python train.py --arch="dit" --model="class-conditioned image diffusion model" --dataset="photos of plants, animals and fungi (iNaturalist)" --train_examples=155796 --image_size=32 --horizontal_flip=true --conditioning="class" --objective="v" --cond_dim=192 --targets=["family"] --num_classes=181 --cond_dropout=0.1 --norm="layernorm" --activation="relu" --mlp_ratio=4 --head_dim=32 --fused_qkv=true --qk_norm=false --inner_norm=false --moe="expert_choice" --num_experts=64 --moe_every=2 --expert_mlp_ratio=0.25 --experts_per_token=2 --shared_expert=true --patch_size=[4, 4] --layers=8 --width=256 --positions="sincos" --optimizer="muon" --muon_scale="match_rms_adamw" --lr=0.0039 --momentum=0.95 --nesterov=true --orthogonalizer="newton_schulz_5" --adamw_lr_other_params=0.0011 --grad_clip=5.0 --steps=15200 --batch_size=128 --epochs=12.5 --lr_schedule="cosine" --final_lr_fraction=0.05 --warmup_steps=450 --weight_decay=0.06 --adamw_weight_decay_other_params=0
Rows from block 3 of a small class-conditioned image diffusion model, named by matrix and row number. Rows with one number within an expert belong to one neuron, the router's apart. Each number is 128 + 32 x the weight over its row's rms, rounded and kept within 0 to 255. All counts start at 0. Numbers have three digits each.
After each expert's rows are labels from the 100 images, of 14976 (inputs lightly noised), where the router gives the expert most weight on average: "strongest on" is what is common among them; "place" is the part of the image that holds the peak. Only what is clearly more common there than usual is listed. The data: photos of plants, animals and fungi (iNaturalist). In brackets: how many of the 100.
# router: router (model.blocks.3.mlp.router.weight, 64x256, trained with AdamW), inputs 192-255
# up: expert up (model.blocks.3.mlp.up, 64x64x256), inputs 192-255
# down: expert down (model.blocks.3.mlp.down, 64x256x64, transposed), outputs 192-255

# expert 17
router.17:145149165128127176207112120064133144163143103126151110112176108137124140112149120164175136138146087097135113084158068095136087139155102113116074099154117120113125119121175126100085062116122149
up.0:131115114135136146173106169136133122087185143133122136063097115113146163113129142120131137142106089095105108050137130124166179157137092143145075066152138141147115136144093174100065132141169165
down.0:142110167175104099244146144154140081116132152115103150101136123082120110126132124143173131138078158147149129147106101136098096070138088149114079176116120116204019163120159156150109166124115121
up.1:135092144111167075122106148083150105141146135143072107088126141138124153121147172055135138108091092166150136128105102106167219136124122143131131157145137103162083141144058204116089123125142125
down.1:116138116149070130147148094091104065137142142159086092034109058063110151129137124129154112131099120136118126181124111149143044137141207123134166110113142134139058130131091110188133091089096130
up.2:145145145113114182053110090148162150126136134152245082153112140057165102117150133139144143126104195129117167198174146107202133146106099121093171077133106149083073110118102102127141082138126164
down.2:153236125101118108215116192097115183120149106183096150169105168057114157160121157127153151170099116137112144074164090153153151159135101207135138129143105107119170167084138093169140112129111102
up.3:087104062129115088124163146184145133121108146116134072139155120196141138102124085110134089146115144149133147125145166163131111093173125045154101108112152107156133127119166108137141135076112137
down.3:135151199192114214048107136144104158128108158121147037152124064158139121119107106135027142164070146095077105117126167116159129192151102113081043103121142133132191139137033121142117131121133141
up.4:094181176152113162057150117062167117125146132110161148151132126112154115178163183142180135130079089141145117122100148136163176141126164135155161088144133151112111118122092088123195150043143147
down.4:088000083115071135103122148117127159136130140138183107093099109101145124118116133199062131151140146133205112103133127134117202114112126115129086160150124121120125111119151055112094138162135102
up.5:163088143176158098115124139104110104141120121177094098071126149116100156117138124122095204088181168119152137172158078151142137114205160088173119038150085138109116133059099113089131158122158139
down.5:103104108176149131158131161064102105135095139125106125163153132065125120145131107121165137100140105125162121061155153152145101057106102146171135160151161155123077123161059144170122145137120149
up.6:134102113121111131121117092060102216082133134096149102124095146152160142150107060154151075137145081118127106105136145109056159178104112093122138124144142128151239110119162102109102136125130123
down.6:154109134181114165045133127101123107117107141133080148144114187072094162135119102085076106126170066127161104127118132142144115227125147115114121133118123130145012118144138072179067088143141143
up.7:120084109133103151103135131146107142134161079103104143203158141128160144136108134126205092092095130105183115114160105147126150128118125176069129110153146121143196140122146138103138124132116141
down.7:172125098154117021052131079144140118121099144132169111072122118136109128130135144034054139129141109120096112182111165134149102147156160120128110120095090144159075131134146112147124111132133114
up.8:104176164122143098121090115236161078138122150120083076200166125239140129140118113148050114120077113130051157148162132093170125093168119083112133154134119126165010102106135170173171130156086131
down.8:134226248129075137100119080159133187130128118142086107138135083112173177127129065067140158132154105134067103148126120137139057128100042120132134150125123124117130142133096190095191078064143125
up.9:081180065085116147141140104092128114101066143145149148164151131119137161134126174158091171157175122162171129144133158139180087108134135086087165118129144128115116137141144128118101095074178110
down.9:094102185129153089097131060147152205144150118108091119163121113150142127135118130092145138127142121118042121160151122130087204175148098121156162138116105161139162140166097114136099116114166157
strongest on: class Aves (83)
place: bottom centre (26)

# expert 46
router.46:172177179162124192071104088080112116132127132183083130162153106129111158104148131093168086118113126083087084124112128125035099109111084135144089093124100129165044137081132075162109089083169051
up.0:094042037131127098087087127093111133132128145154104130126110092127144158114130045204137126167125132144137136134086129115142163191111162152074154185130156136131100166097134081139190133136106184
down.0:118039055089141175197151107100127157130142157141117151108118073142104091119138128121109144138034109140160112148112140123141181115111255124177157109118131143141130094120058119096088093093082089
up.1:164101166138138153151149118183102156157125122156121102117099063083051120129125091125146141129095129154153163139125116112161057168142100126144144076133098105082044127161127109150141137090081109
down.1:182089101078100122170166162124127113121117126141225129093174140123080175125137142136115140118102142141114108121118145109144200100137137129141178115124108143137133129141043114110150115158079101
up.2:144132108060128073124114131132170154164116114121096137078069066160152080126100144191101136190059065098134116117098123130096095155118124104133127114105158107128074144126111088139094164127081083
down.2:112173100088125110062124100146133173117145129129049236101163140154159132122141126160142114138167117102147154109144113112078147124117110149128157242083111121129119131141131137127075095113216096
up.3:090017092093138146132154158077128146135087126100129096181165092182095153144113045109129137140171156154132152158074090116104176120103158155082100148105179131126098111124079129130136167126162099
down.3:159141166155066106150168159147125109131128174123213148148154167117083152130143135108125142132190132124135107100118099143146197143122103149116147164140122140138139130117077145100133136143184116
up.4:129148162126124108162108147160123156115188142110041160161180129164140159127096065170119115125158111183115145100092155160163126094137177160122108157130110137120157119171119110083131155088158120
down.4:115177194070127151144133085127108094120097132126184235074099093182124160134106079181028140134115132135199140153122142149115209100117175122127118086077129139158128130120173124162040100116105103
up.5:157093144118111184053157109065130146132123105118113179147126138123142124120130169101109127118157172104140105171179162196073126062124175123155122146118195127105184097114163143162179091122142108
down.5:069152159112113145099136158170105129129097142132107115180187080084125095145120200153045152103142094123188114117126134123161211215127139114106126107136101119112179148147154131161190207101094075
up.6:150227165173109159093149123093076125141077155108107127098147145054106134127133151111122122115162136123128039153179152138143161104077181143055107156102118117137171107132107057100167140103148097
down.6:103207206128133170233125112139126207127100128121192221059105018103171149125137157079164137124121134099099125108103150133089170129165081113121154097126118137154149125130116128176098147165196138
up.7:116129104130102140075133161122077109129235131122123113084086162156060127152130179158121132143134154098111242160135151141116193119124107125140122082119087154159117101106190104185140157066137117
down.7:114136000127137105201081126137121155126148108118058155139162150162137133133135102128220130122123114144106142139115113135113026166121065142117179209140121137138109144127148111150156136173047131
up.8:093124158109142122189144150112158207145111142170188115130115097179098156126164048108108144158110123091127173074074137147110003136100103118138126124137127154099058158180072147147080147162120106
down.8:218155141167172151145132142063113140126136144139123117153110116182091196138101094160069111117135131140067127142110098126147178112134077098077130145152148140131089110103132212127044170133100096
up.9:049090185078151142080118117104195113151148124119180126000104108158086148109131102116088111163142100121157140142142141090171158085169091133156071138121179102145060098088070139093105169113146103
down.9:144091141129114149144092148148145165113135097125139134255071116094093090138112103109129136139177108131124118195121145086127096087111098183097143182106114141154081133098118105120117108165161085
strongest on: phylum Chordata (96); class Aves (91); order Charadriiformes (34)
place: top right (50)

# expert 60
router.60:155185144131166145135175156163167150144059154125094172124165157143133089142105120087151167138079163147163115140098175172111095097154115098121142149083116114151098088150101124183155111096183113
up.0:137090098145111105076158105048098138130079141155061131183097175148083126125146169108131131083117115105138059151108114146077141107115137120252156085105144132106102151163106072192085099093176135
down.0:099089112155096072185156179117125068126077131120172114104154121139139109132127064130045155127132170146120064153133123128117082128122053128127136081191132142110120136121110117161101152164244079
up.1:114190108115128070137155120117127099145172122119144066113148117205131136154121168146109107141123135109123143120155102072176074090141150114133131001144098113141139132114130085152161140076135150
down.1:137255107136107040076113092146135124129089100130123104120097093136169137132143087117168117122096161110082106168132165125154059097117139155096127094166134119151084142139235229143178127116127153
up.2:167201174123104115123115125140103134162225114131102122097155132061115114133138129127129136128119110125172255108123105159113112149131108129035144150081114126126175142164161060156160142145065112
down.2:237107065105171112136107153135132204130188086129095030134107166116147138129153088140246108131112134132183239112148128124131179137131092138145142140088128129128104127121184115135116131121095107
up.3:137088120163134073094160118165137072124143096113130155131108155136128131124141077117099120099147108108098196088109167140144093094159125140105142104136128126115095095137165088116023143111181104
down.3:127142170162082116203114137150143173127196138127122164087186106134154078121107054121121128141184106152142193123122103134100172114134157133131148099135135125155136154106117048063065125171140123
up.4:105114073115135182080153128106145161108124109142165110043121116169195120119125156063074131152157162152157080142133122140162171151159149146160141106133123133129089141113082079102119181088073158
down.4:114191103167173128161156108144137153132162107130119163208156190135136092126131149153128138135104109126194185075129096131090086173127128118161111123106131122142107133125151109161179121139160072
up.5:159163099171138173103097106161118079110230128160107146185117158153229151119109094168144098136137125160132160130121106150096103087100132139125141220146108140132159145124082040109181155102115119
down.5:077158138135136201161103031196130127127098132127104168075092187096107124123124076067180143127114138118162083155115135120126060154133111118154128127080126140125121071128095143096143104099000114
up.6:159170068130141143096126096171127127152168144117197144092082064098164138154124136141139125136136084157139124135120119090162108191134067148190120128129097135113094127151154065158089092109135124
down.6:149197165141210243104096083102132216119099097139136175100130160128096145123143149165151087125148113121090112159128136123173099120135110129156132103125124122127117121126201124115150064087121111
up.7:181132215183161079143119145090089123152127104137106133109139097100155142137134088132132142096115145140158134143164149149116103080145149117047132176117137148076150164132129161151115135156124121
down.7:161126172159080163159127119099115219116118102141144153122114088108102100132107047174103151132156098111076147136126118124100123102129162139159117155130139113114118122125158148128096127122092144
up.8:148063130133131131131196149180122170161197122122206156131119139162149112139129119119129132096160131104113121116110118151109139095133147086148097083109123119152104101126122118145099127142193122
down.8:148039137038168109199097151104127120138184097125173109087139196153240118134132079159145112119151109144068199122154110108147177134138163119101136159082130143136110187123131080107201112099100155
up.9:159060131128103146147160125096143147136017152130172167161129176109121192149102081125131100143117119153176070139178130134183157110155180150096086207104107149147074150140113203129127104082151161
down.9:131081122179124182133149152112112151130148078135215131063099174088098131132121130178060118129159128134056221132130156128117129140131180113111090212125132129132200111131070100106055127148216127
strongest on: phylum Tracheophyta (28); kingdom Plantae (28)
place: bottom left (33); top left (32)

# expert 4
router.4:198161157137099110060126059063060074120145083127096132122137089157085117092100124115174131129147142132127114155146153182053095087157085170078095168135158082133121128142144079164144124142136093
up.0:110214136124099183161123072015122100129025105124123128098115114105098098132110128154161150124102140054117125197131151121173128121092129139176116091105116114126121127128072083131213115182150129
down.0:102159217179111209000135053147123142136151101134163175123119050135148121133130167158076104116076129141114166119133118112122155075141200137106183153122119132154115116133122137088081160127140129
up.1:181148091114146135120090153150089116106126119149138059202143099186106096142117115150164162144149172110111223132092137150148150138143115131158081030138093112122088139104071207118144164133110097
down.1:155174120116177146133129151145146172109131126094071209161161155156135140133123045141123142137179113142097168099175119154189194085137139135121092198156128147132094146128191045136151110125115144
up.2:164122068197152157136159138136127125142179157159176145080082183192125146103128157183118146184093139130152123108105102117102104146195170087102105195148138128150130166136171115118132146156124136
down.2:136015069146051134127160112088149098125122126121125069139188125140078107147136091111095129139108149151141160066130099120168189128138094122147186139125115117118117104129035096130026114118112142
up.3:145137101170108075093137110094152146098110095139123156155164138097047140129096113122168105120089155115170149103118138178128157132115120159042165112123138158120110140104061191088222172134177131
down.3:177148255174143194151129130103110126116168150134124175170073078133095154130160113130177124125147162119126164123142117134136093090119132144112148098109137117148100099126208169109133154160069147
up.4:175054141154164097154120218146168138138122104133117103141137121155097142109098099190154092178112100085067200110111105107109123078071169120036104174074125122165126138156054142105104088166163146
down.4:168149134115080168087112065110113082137138111131140119115105078110098160134144074107117126125122148108126093158132130115155112142114083133148139122112125147143167155115102041109156118127088181
up.5:160060232128110068114120145130116140137091129129171142116096139182136090122106111122110123122065137135073101137131127106144127139180098114146104145115145155105161160105140194136064183148170146
down.5:148071215064175119144146126139122174128047139113070109133189187126115133126086091110167149136179068126093110116129138118088100129124116129147144069134121128099151102124128093101065123118098161
up.6:124104160116112182067111125163073119126110115134167172239093120141132149146139135092154133155130159097168170109117154119122139087104126107087161091108149133123120146175121095166142069090121126
down.6:167060190135116115230124155093116133137138140139093199013123071132145109125156173132077163125027073125183127110139114145088093153138112077115079147105118136107102157133157102082161161150102106
up.7:080167122172129146126192117134155179160108163130097105120126105101092118111123127130121120151110169157167160168124139125091173151132140140117173125101152124105117122107111144175255103133073132
down.7:108156221139077171103119157135136143125122108121113162102089033111199133131147057108228126139085066133177119157116133127146144080123162114129130150141134151132102145124223100110122123112125229
up.8:255079028178130110093168145146113141106112126139099158123120114141144115116133070151139111165157148136147016163136151112123133136106108113087124101143125115121160159104093121114233165131240126
down.8:079081074154178170129079093131127076112079092136146219096120063161174091122138000119096141123075121141150107133094126149176101101136072119151132131147136136127123131123130133077115148116099106
up.9:062149065184103104074116100084127071129122116150137125142134128090129158136127100127064132109142153132129090125117116110131134082060079133042133114078123131123145100104104137096156103103200138
down.9:124169208128104155157122106141120184129145145122171155172115094164152141136151130141154132120139166128123146129127161121131114148145162121172103112131125149121153112127074171112173100129096094
strongest on: order Anseriformes (25); family: Anatidae (25)
place: top right (54); middle right (33)

# expert 61
router.61:045062116057077194091102101135133179140149157107129057138125109169187145148142104080125117160154120108134131115141111134120115161135112170154139153135128131132074150126135070170144152092069170
up.0:131066118117130241150170124146137124121064115137116123114130145138077117110113159119075135138119097096135072173120091116128146124097166176060143086144185151109088094097059106114122106075100145
down.0:131092114140129156147116133158130112121202078132170183206137097056129147130141189106127121134083165111065182143146112130161125134146122124160133117109142117118177122142105116083134078178134135
up.1:075124101228143219155093149117139184160111123120090136170100106093176147123105138146161105115109128115111094111129127122112209130091076150116130109112113143182123160119182133120096094173080151
down.1:135111075062137069131121131109121072132112161129121151181105058143153135125157167099038122125134148100192119098122147118163139104119101129127106156115131133123086122126043164153180101123142121
up.2:090155084172143196160123134153134128112114133111098153094061103156084136119121063145135128165092127098096089089114101124108104140136140109095150102123131151121200123104142131127207133123111142
down.2:125176113095129005183144151135122107131154136138116144143112125109124120132113172152159127132129128143097108131112121138168142115128100114118157193117119141134122134116075076157175123142149124
up.3:093156118087126029154149114090158115136117117115098174098127177091145094110102146093160129175160102093130159059108112104066193118134128120123128192095125081106127123157123087098120095128115119
down.3:116119210118181021165174179134128093137149148134123183077166160096089166129117012087140101128104161107148164157138137128092130157137115137159097128070137129126107117132097090145156156118148144
up.4:149086167021094078159136100132131105108125135141120166140145205105098129116168157200106136128096129133120127043130132123108087119172138107177101099111113122155066122106146089128185110093180153
down.4:130026084073136128183103142076141077114109113111121106059169154136198088121103121053206120114147070132160121083111126120158097119146132141153142119141119129106097101108091140134187137114063128
up.5:036105176083132123168115128098121123108148122107094109132108155139156139138156158080140149123098128080133126172098149157098148116114118140185154125123123109153051155141100004177101114160149070
down.5:129189126150076061106105149124116138138130113131060162057109240148174098126116019180115141146108118149148107118137096128068064085116149128095175102151129108111101145125096207106082127115170158
up.6:049064090117123106059107123163087100114132118111185094182102146107160136159138109104130092109092115161196053154147123098143176173142138123115145130120148124116092103166138203131114182179133132
down.6:158177159172128140154115105128129163128102111136053111191094139117120096123096110126136136146123157094115133095133141116110121193132120118122142146110126114114091151130142172134154164110187096
up.7:220087048053119165123127113110099076086080143105120159135026143153123160090142130138156104105122133132124049092141131117122143129142152108172096160126126126108190115103184194094120120150200121
down.7:101068002119118180090108115110120017117121159120148175140060067146118146118125058104095142123171142090151124152123123127104164132133138138106128129146131122127125077120204099144113150146079105
up.8:109186151203128004117179121136117157177183108091080152114156096113085122132086125101189139151062110162081154159118126147132189215132097138195168126177119124127153129140160142139182130088112133
down.8:195156138112130079124114185094123191128148122127190114173145049149176138124145129127091136124127102125106146114119131119128129161120114141121103045132133112110199127134077165111171095117203112
up.9:148143158055106070079104116153140127115134131105168142108109135095160163143113123110104140131179162133128127129137130127146099086181126148152114113135145157128163091136120134147087105099142114
down.9:184142097132159067133146113118114076121065142136163122171099160134100107133127075120151145132103143104081159116120154120150077121126116120123126157138142138130179118121171019182084107143091104
strongest on: phylum Chordata (96); class Aves (92); order Accipitriformes (25)
place: centre (92)

# expert 36
router.36:159183186152120187144117141119110130123127087103139108175175144111095185123138129108137102125124089104173136123143142121047088125123126134097066100127103111111074139108099087124070110115128038
up.0:136166093119124090089116157143143210089102144143134137177167149070165128116157078211115157149158187101125105158146130131114192104144103145099129100161097135131077133157207160148126190142146137
down.0:100051075113164118226136107108143105122118116150022118048161133096098127079119079125163134176165167162117140078142115125057109164128163116123164130142137149125138086119054086126117094121102104
up.1:076064172139124198110146123078105131134068107065113155129149169201179130118120103121142099166122099093166126150126139087139173153099108130092091137114174120113068152091118064118122132142134125
down.1:163141110184118157072141122153141163133111161128175184160133171172094104130150113157079084133144140114137112115127122099132227075148119123144011141132134128100093138128178094133126123138170163
up.2:169153082141118126158101103159147184135082087125174100186133085067118136146156143124179122158129144137116046098146169100119218174104123142103141083161057108204071145069121107093166153185147170
down.2:167016123123135113131129101106128158116169156146130087106164110136132126117130119178081151124164149105177148054118118107055175130156186123110121054135143112124156121160147163110154105169148091
up.3:184118142156120127125108084113146167153148140119203098117100105066146114125125125120144115086155130105110157177130075099134112158097143154105130111113149106163144125211210074125082142136078178
down.3:108146188159191122053138072195132124156181126113164111106164149086096151104119109173112140115123126101087151096108091119115176178122201164078122103141135128085157123131116167089187160150134161
up.4:151114101119145086186132164127152162107074161137141115058084103154140079076125084183055165099170175115143166151127152164095113130147161148118125176130146128119189128137078163154087128119150073
down.4:119137057127188151182114073154118030130142103121108138148046164123093160136124105098187115081140101115110153100132132141106107120150110144134142139118112146136127163098115009170117118127145136
up.5:113095178095107000161136098123116155114160147125122123123130137179083150161157130170144097149086130117091121110114121138174124144187087142219117057137125122143113116080105147120076166132145114
down.5:127119029109116125087127132097099074113070129112141163156126101136111130144131117051125121119146150133137115135103153138162087158128095153138137076127132139152204119112129123129099144106077131
up.6:158072126133129101159110151111107153129119139098072105219102087064011114173120088119106145106141104166129162169161151152097093154158130142123137152116144077126156104164212110148100145077163125
down.6:085000153103134154062149138119115011120107131102152161086141072075151150123130080116135109134114094144097115125098152159102192096127186132141162176126146132121174145124022168131123126152150121
up.7:081105069110129171109138100092110178081190150087100135120115114154121176150178153094106143084115105109118152149152155137148187079180074110120127107121092084137124108173120033108107183139127124
down.7:142048087126161162114126127118128161154107100142110050079085128113118126115139126130214131138098098116122165079124145155166184168122146074142172132120109150140132106131119161130111086163101115
up.8:124146162132124080094109147169147122136155133118112108143189171120203125164124102106166124145126131107123185157122141150167196133137120109054104114134120121131067161132075159098062147189164127
down.8:111077059187161078175139170126130163116115113131058124153131139172139106129129086139114132157109107125130103100124149092151050125129097116122111099117129128145105119125199107125219142067120111
up.9:120144227142141169083189125089108112123074121163060115062124160076082141162120115192190130183139092157139138103141134133143157094125063150149085078115150152114167106110180123109081145087153087
down.9:084131153154147189134150177110119120137111118142078255155121124079075128133121061031071107112158150127118128181133148126142203116137146100128134132119132182154139138129119158128100151107101119
strongest on: class Aves (99); phylum Chordata (99); order Accipitriformes (55); family: Accipitridae (51)
place: top right (45); top left (36)

# expert 50
router.50:088127156106118187089141119148122114130167120131126086162146128151023101104140124151096099081183104114137191090105121153157071089162190137128070129141123114106078142097095055152112156103119115
up.0:108091141147113106126118121096123064118150106118125085145092058146080132132113123138175168177134156172131157126131156114100186102121091079125143142086176115158148125100084114058105109171205133
down.0:157063132094149092128120061197133202141075096137138111192098139135058189133135183123164106113137119109089040101150123137035145210114133132113136166175121117132140109116126113122153123140046075
up.1:129102087098156176085147170156136193121177137152146067028136136127121111149134193104122137111111134089111145173112080119129164153137129129111109131102115139092140162101136162102116128069161114
down.1:114137152147117138188126182135139089127132109125096010206130151135148163127132040091110133130083170141129127157113124100111097143144060135126161035096152141154146125121062071158043098146104167
up.2:035092080055132100137112117079149163135117111123096099134128004138069094141126106140141156159170188118153109173121113155156109130147112128156141119115128161135143121154094125168136157068171182
down.2:063066081146136119107105186116120101140134097134101058134161132108143143129125000173057126140175157132095134161129130114111097147122156112099199153108134129121142141129099136147168112152043110
up.3:155119146097133144129136125173178142111133119142168108169112134090117079115102153082170156115142156079102111091088115073094144158087165108131177138103125139157175118143112158147234072081101145
down.3:112158158123088090120103138111121104125139170132208102051117120116139127129104145133200134116093060161204120130106108110195190138136069119146119107128119115155119106133143145137121165171152188
up.4:038030150136123153139150135080115075115214151156135089105112126117169112143121117072183080116061088213165108140139141076160172170123135137117152160123127138133115075128181134116105144127096158
down.4:109132093096137164032147087143139147123125115118179081206191158142200129130127048076146160117138135113102122068141165142194154205122150135102151154121136128127061132114150094172076133121127147
up.5:064137096154132064080131126132077148141180132133093089045172168177151095104127093191052124152096128156113189137123094126145172100128146174149117112115107141136097131101130131126094091132172113
down.5:186102153189130099118123159188129140134107110139101080194122163060113165131145175144114125139157153111119121150115133124091176138123101119145113172134134131120150109138042135151083131161054126
up.6:140122176156153104112115137213133176137156146153152138135151156087155097152096126141101130122123131116113092164144082152131133107135126109150118132117159148139202104112147161105122115159191138
down.6:101073135199105132057126194083117021124147124140142000188240106061145114117144126127142129128222140117133161151109143104087094162134156123185169092123134122102192118120141162096083103159159140
up.7:161167186132117113132147095147116085146116093152090103189118132060113119120071010161123123132114151129123153107134115123154135116141135112093135101118081166128103128131178249189121138123103071
down.7:127198222108105100094201175161119120114105123114140112128117211167098147143096141145202103115144063134104115143133130134113227115123174112164115125111130124143145139127169159154136115126244118
up.8:187088133206146191120105106129152112150161109117107104125184144140133093126118129172125108132136134148107094111162129115091175126097098134160122125138146157113206121083102145059072122134128173
down.8:098074109131110200154155166108120067123139144130149222149126193096095079133132095114152149112145158120112160131120167139171070150135126144117133166113138149123095136136168102101179120105149115
up.9:135099134116147209120115117141123089098155121122077101161127119099150130120131092098164127082110129124137098184132144085110140131078102146112139162120103138163164143111127069155055123183075132
down.9:163141140108157132170151066119131096128168124121171117174180107151138136129148065022022107114089153136220115133131111123190147158128106112146140150079146131139154133114169188099155115088194160
strongest on: phylum Chordata (99); class Aves (98); order Charadriiformes (68); family: Laridae (45)
place: centre (35)

# expert 54
router.54:090145137179118200172115164159117099181155084162068109208113097131159096105121119150134136065150081095079110092152140144067136149089087141123155059154120166151122126092128107152128107102109150
up.0:092141144101156114182112160113113174144136118154081178059189133102171144125139103135029103119098123150130096116157093142178170171148112147121137098158149137069164138125110144122134135187143131
down.0:182056108071165184109134108117151189136128136138176118102107159084114148144122189108129126104104090090109143099169124095166170151135170138096172179150143145111135144119145084211117113175165154
up.1:166023130140152159179117142105130149096112113141087169197061100132108098118092134176142169143141127169117108112145144144118136119138156139171145171156176143125129092099168164113063120071149090
down.1:167133146121121121148101144202113110115130121114128125094216138105115154112105016134084127134135159107233129123109134160184113122087106103159117145101133117128068129125004089100126158091056120
up.2:168143084142120153136138128062141136141160146124121003086151123137132084145152136187199070137138106136149148090137109104117137142121115138106142178091138123116137073123152123097049161086160231
down.2:109175131120143182097136147059159108117115159120067118159085113159112115134125159101113151135119162150071140118122123128155127184157100097117083106121147126172102140089184121174173153142109145
up.3:112049086137119101181145149115124165137052125129153125157096136108077130150176136231119144130140112093142128129128109144178149100103111107131119100118135149142199085034108072159241131120127147
down.3:145000092160079077146122150122166186133166152136150093163088105119139145147145146124175136146076090130206089133112142108136089111161188180119075073133159119191193134088101139068118171153127118
up.4:111171133177162214219152179145151154164141129093128124132114113132092191119139139141176127117149088114136106050154107133105106102116089128157114121119153111177090110101119047142046119183118089
down.4:114100095123162078130154082159158076134110121137110119166139142117140139119113043154133122114151127148186113155158116148139102106114121153120149132134118119148104127164128198094203149151184051
up.5:128120075141131146063114117161051031109157121147193170182129120218157112186104087139107125110087180145123140113137112122100169106132107102151147170125131164148142113121106187171136143158135133
down.5:120164150146124125184117122112109131138149129108213223076064070147160144103153078109164144116200128075091113040125156140102131165118127129128090130129137185134047104144187111146221110143112115
up.6:065124092064122098163141158156167127136098153123123153169167127152132129147149095111126112082191102098130148131099150147117139124056143156136137154125155139124191105179044128137218180151093166
down.6:128049157186163098162123077126112127117140136128153156088088119123136105139141172131195154093129126097156118163100129123122102159151121149120170187159127128172138133106255119153118168157121092
up.7:137152117129126133085124097175181119151131132132145239202106127131134122121139110130096106126122161071086121132140119113090167160107077100106139063125102159167205134165147204154157129150180143
down.7:134178056118127091216147055133135112142078158112132167080096114166101121134124102155090117114044121129091110145119124127145170116137149119120139018123133149171124153083083121122088153142132148
up.8:171170156212144080174115118072153128123090140135123122144130079133118123129123113115126136125120106127159131148121119129095105095154114121172082096109133147078184126137162152140094111133121125
down.8:147200092186102034109144172139144122125124105128144135211070117140116152110107082138118126103136126140107125146136141102107121171126092138115171039136149125141061108115100065197045138151086130
up.9:166116103182118179160127146051119083135120139127148106133018123178117158153145133148181123147147138105082212089104113126135144113168112140113127131106122140107142096092078096066089104157077181
down.9:138084229107056147149136167108121158123122126117150197138127157084110125146095080119081138146158128157185118094140157122073143098116200142144124099139132142156099140105201104089124122074171144
strongest on: order Lepidoptera (51)
place: middle left (32)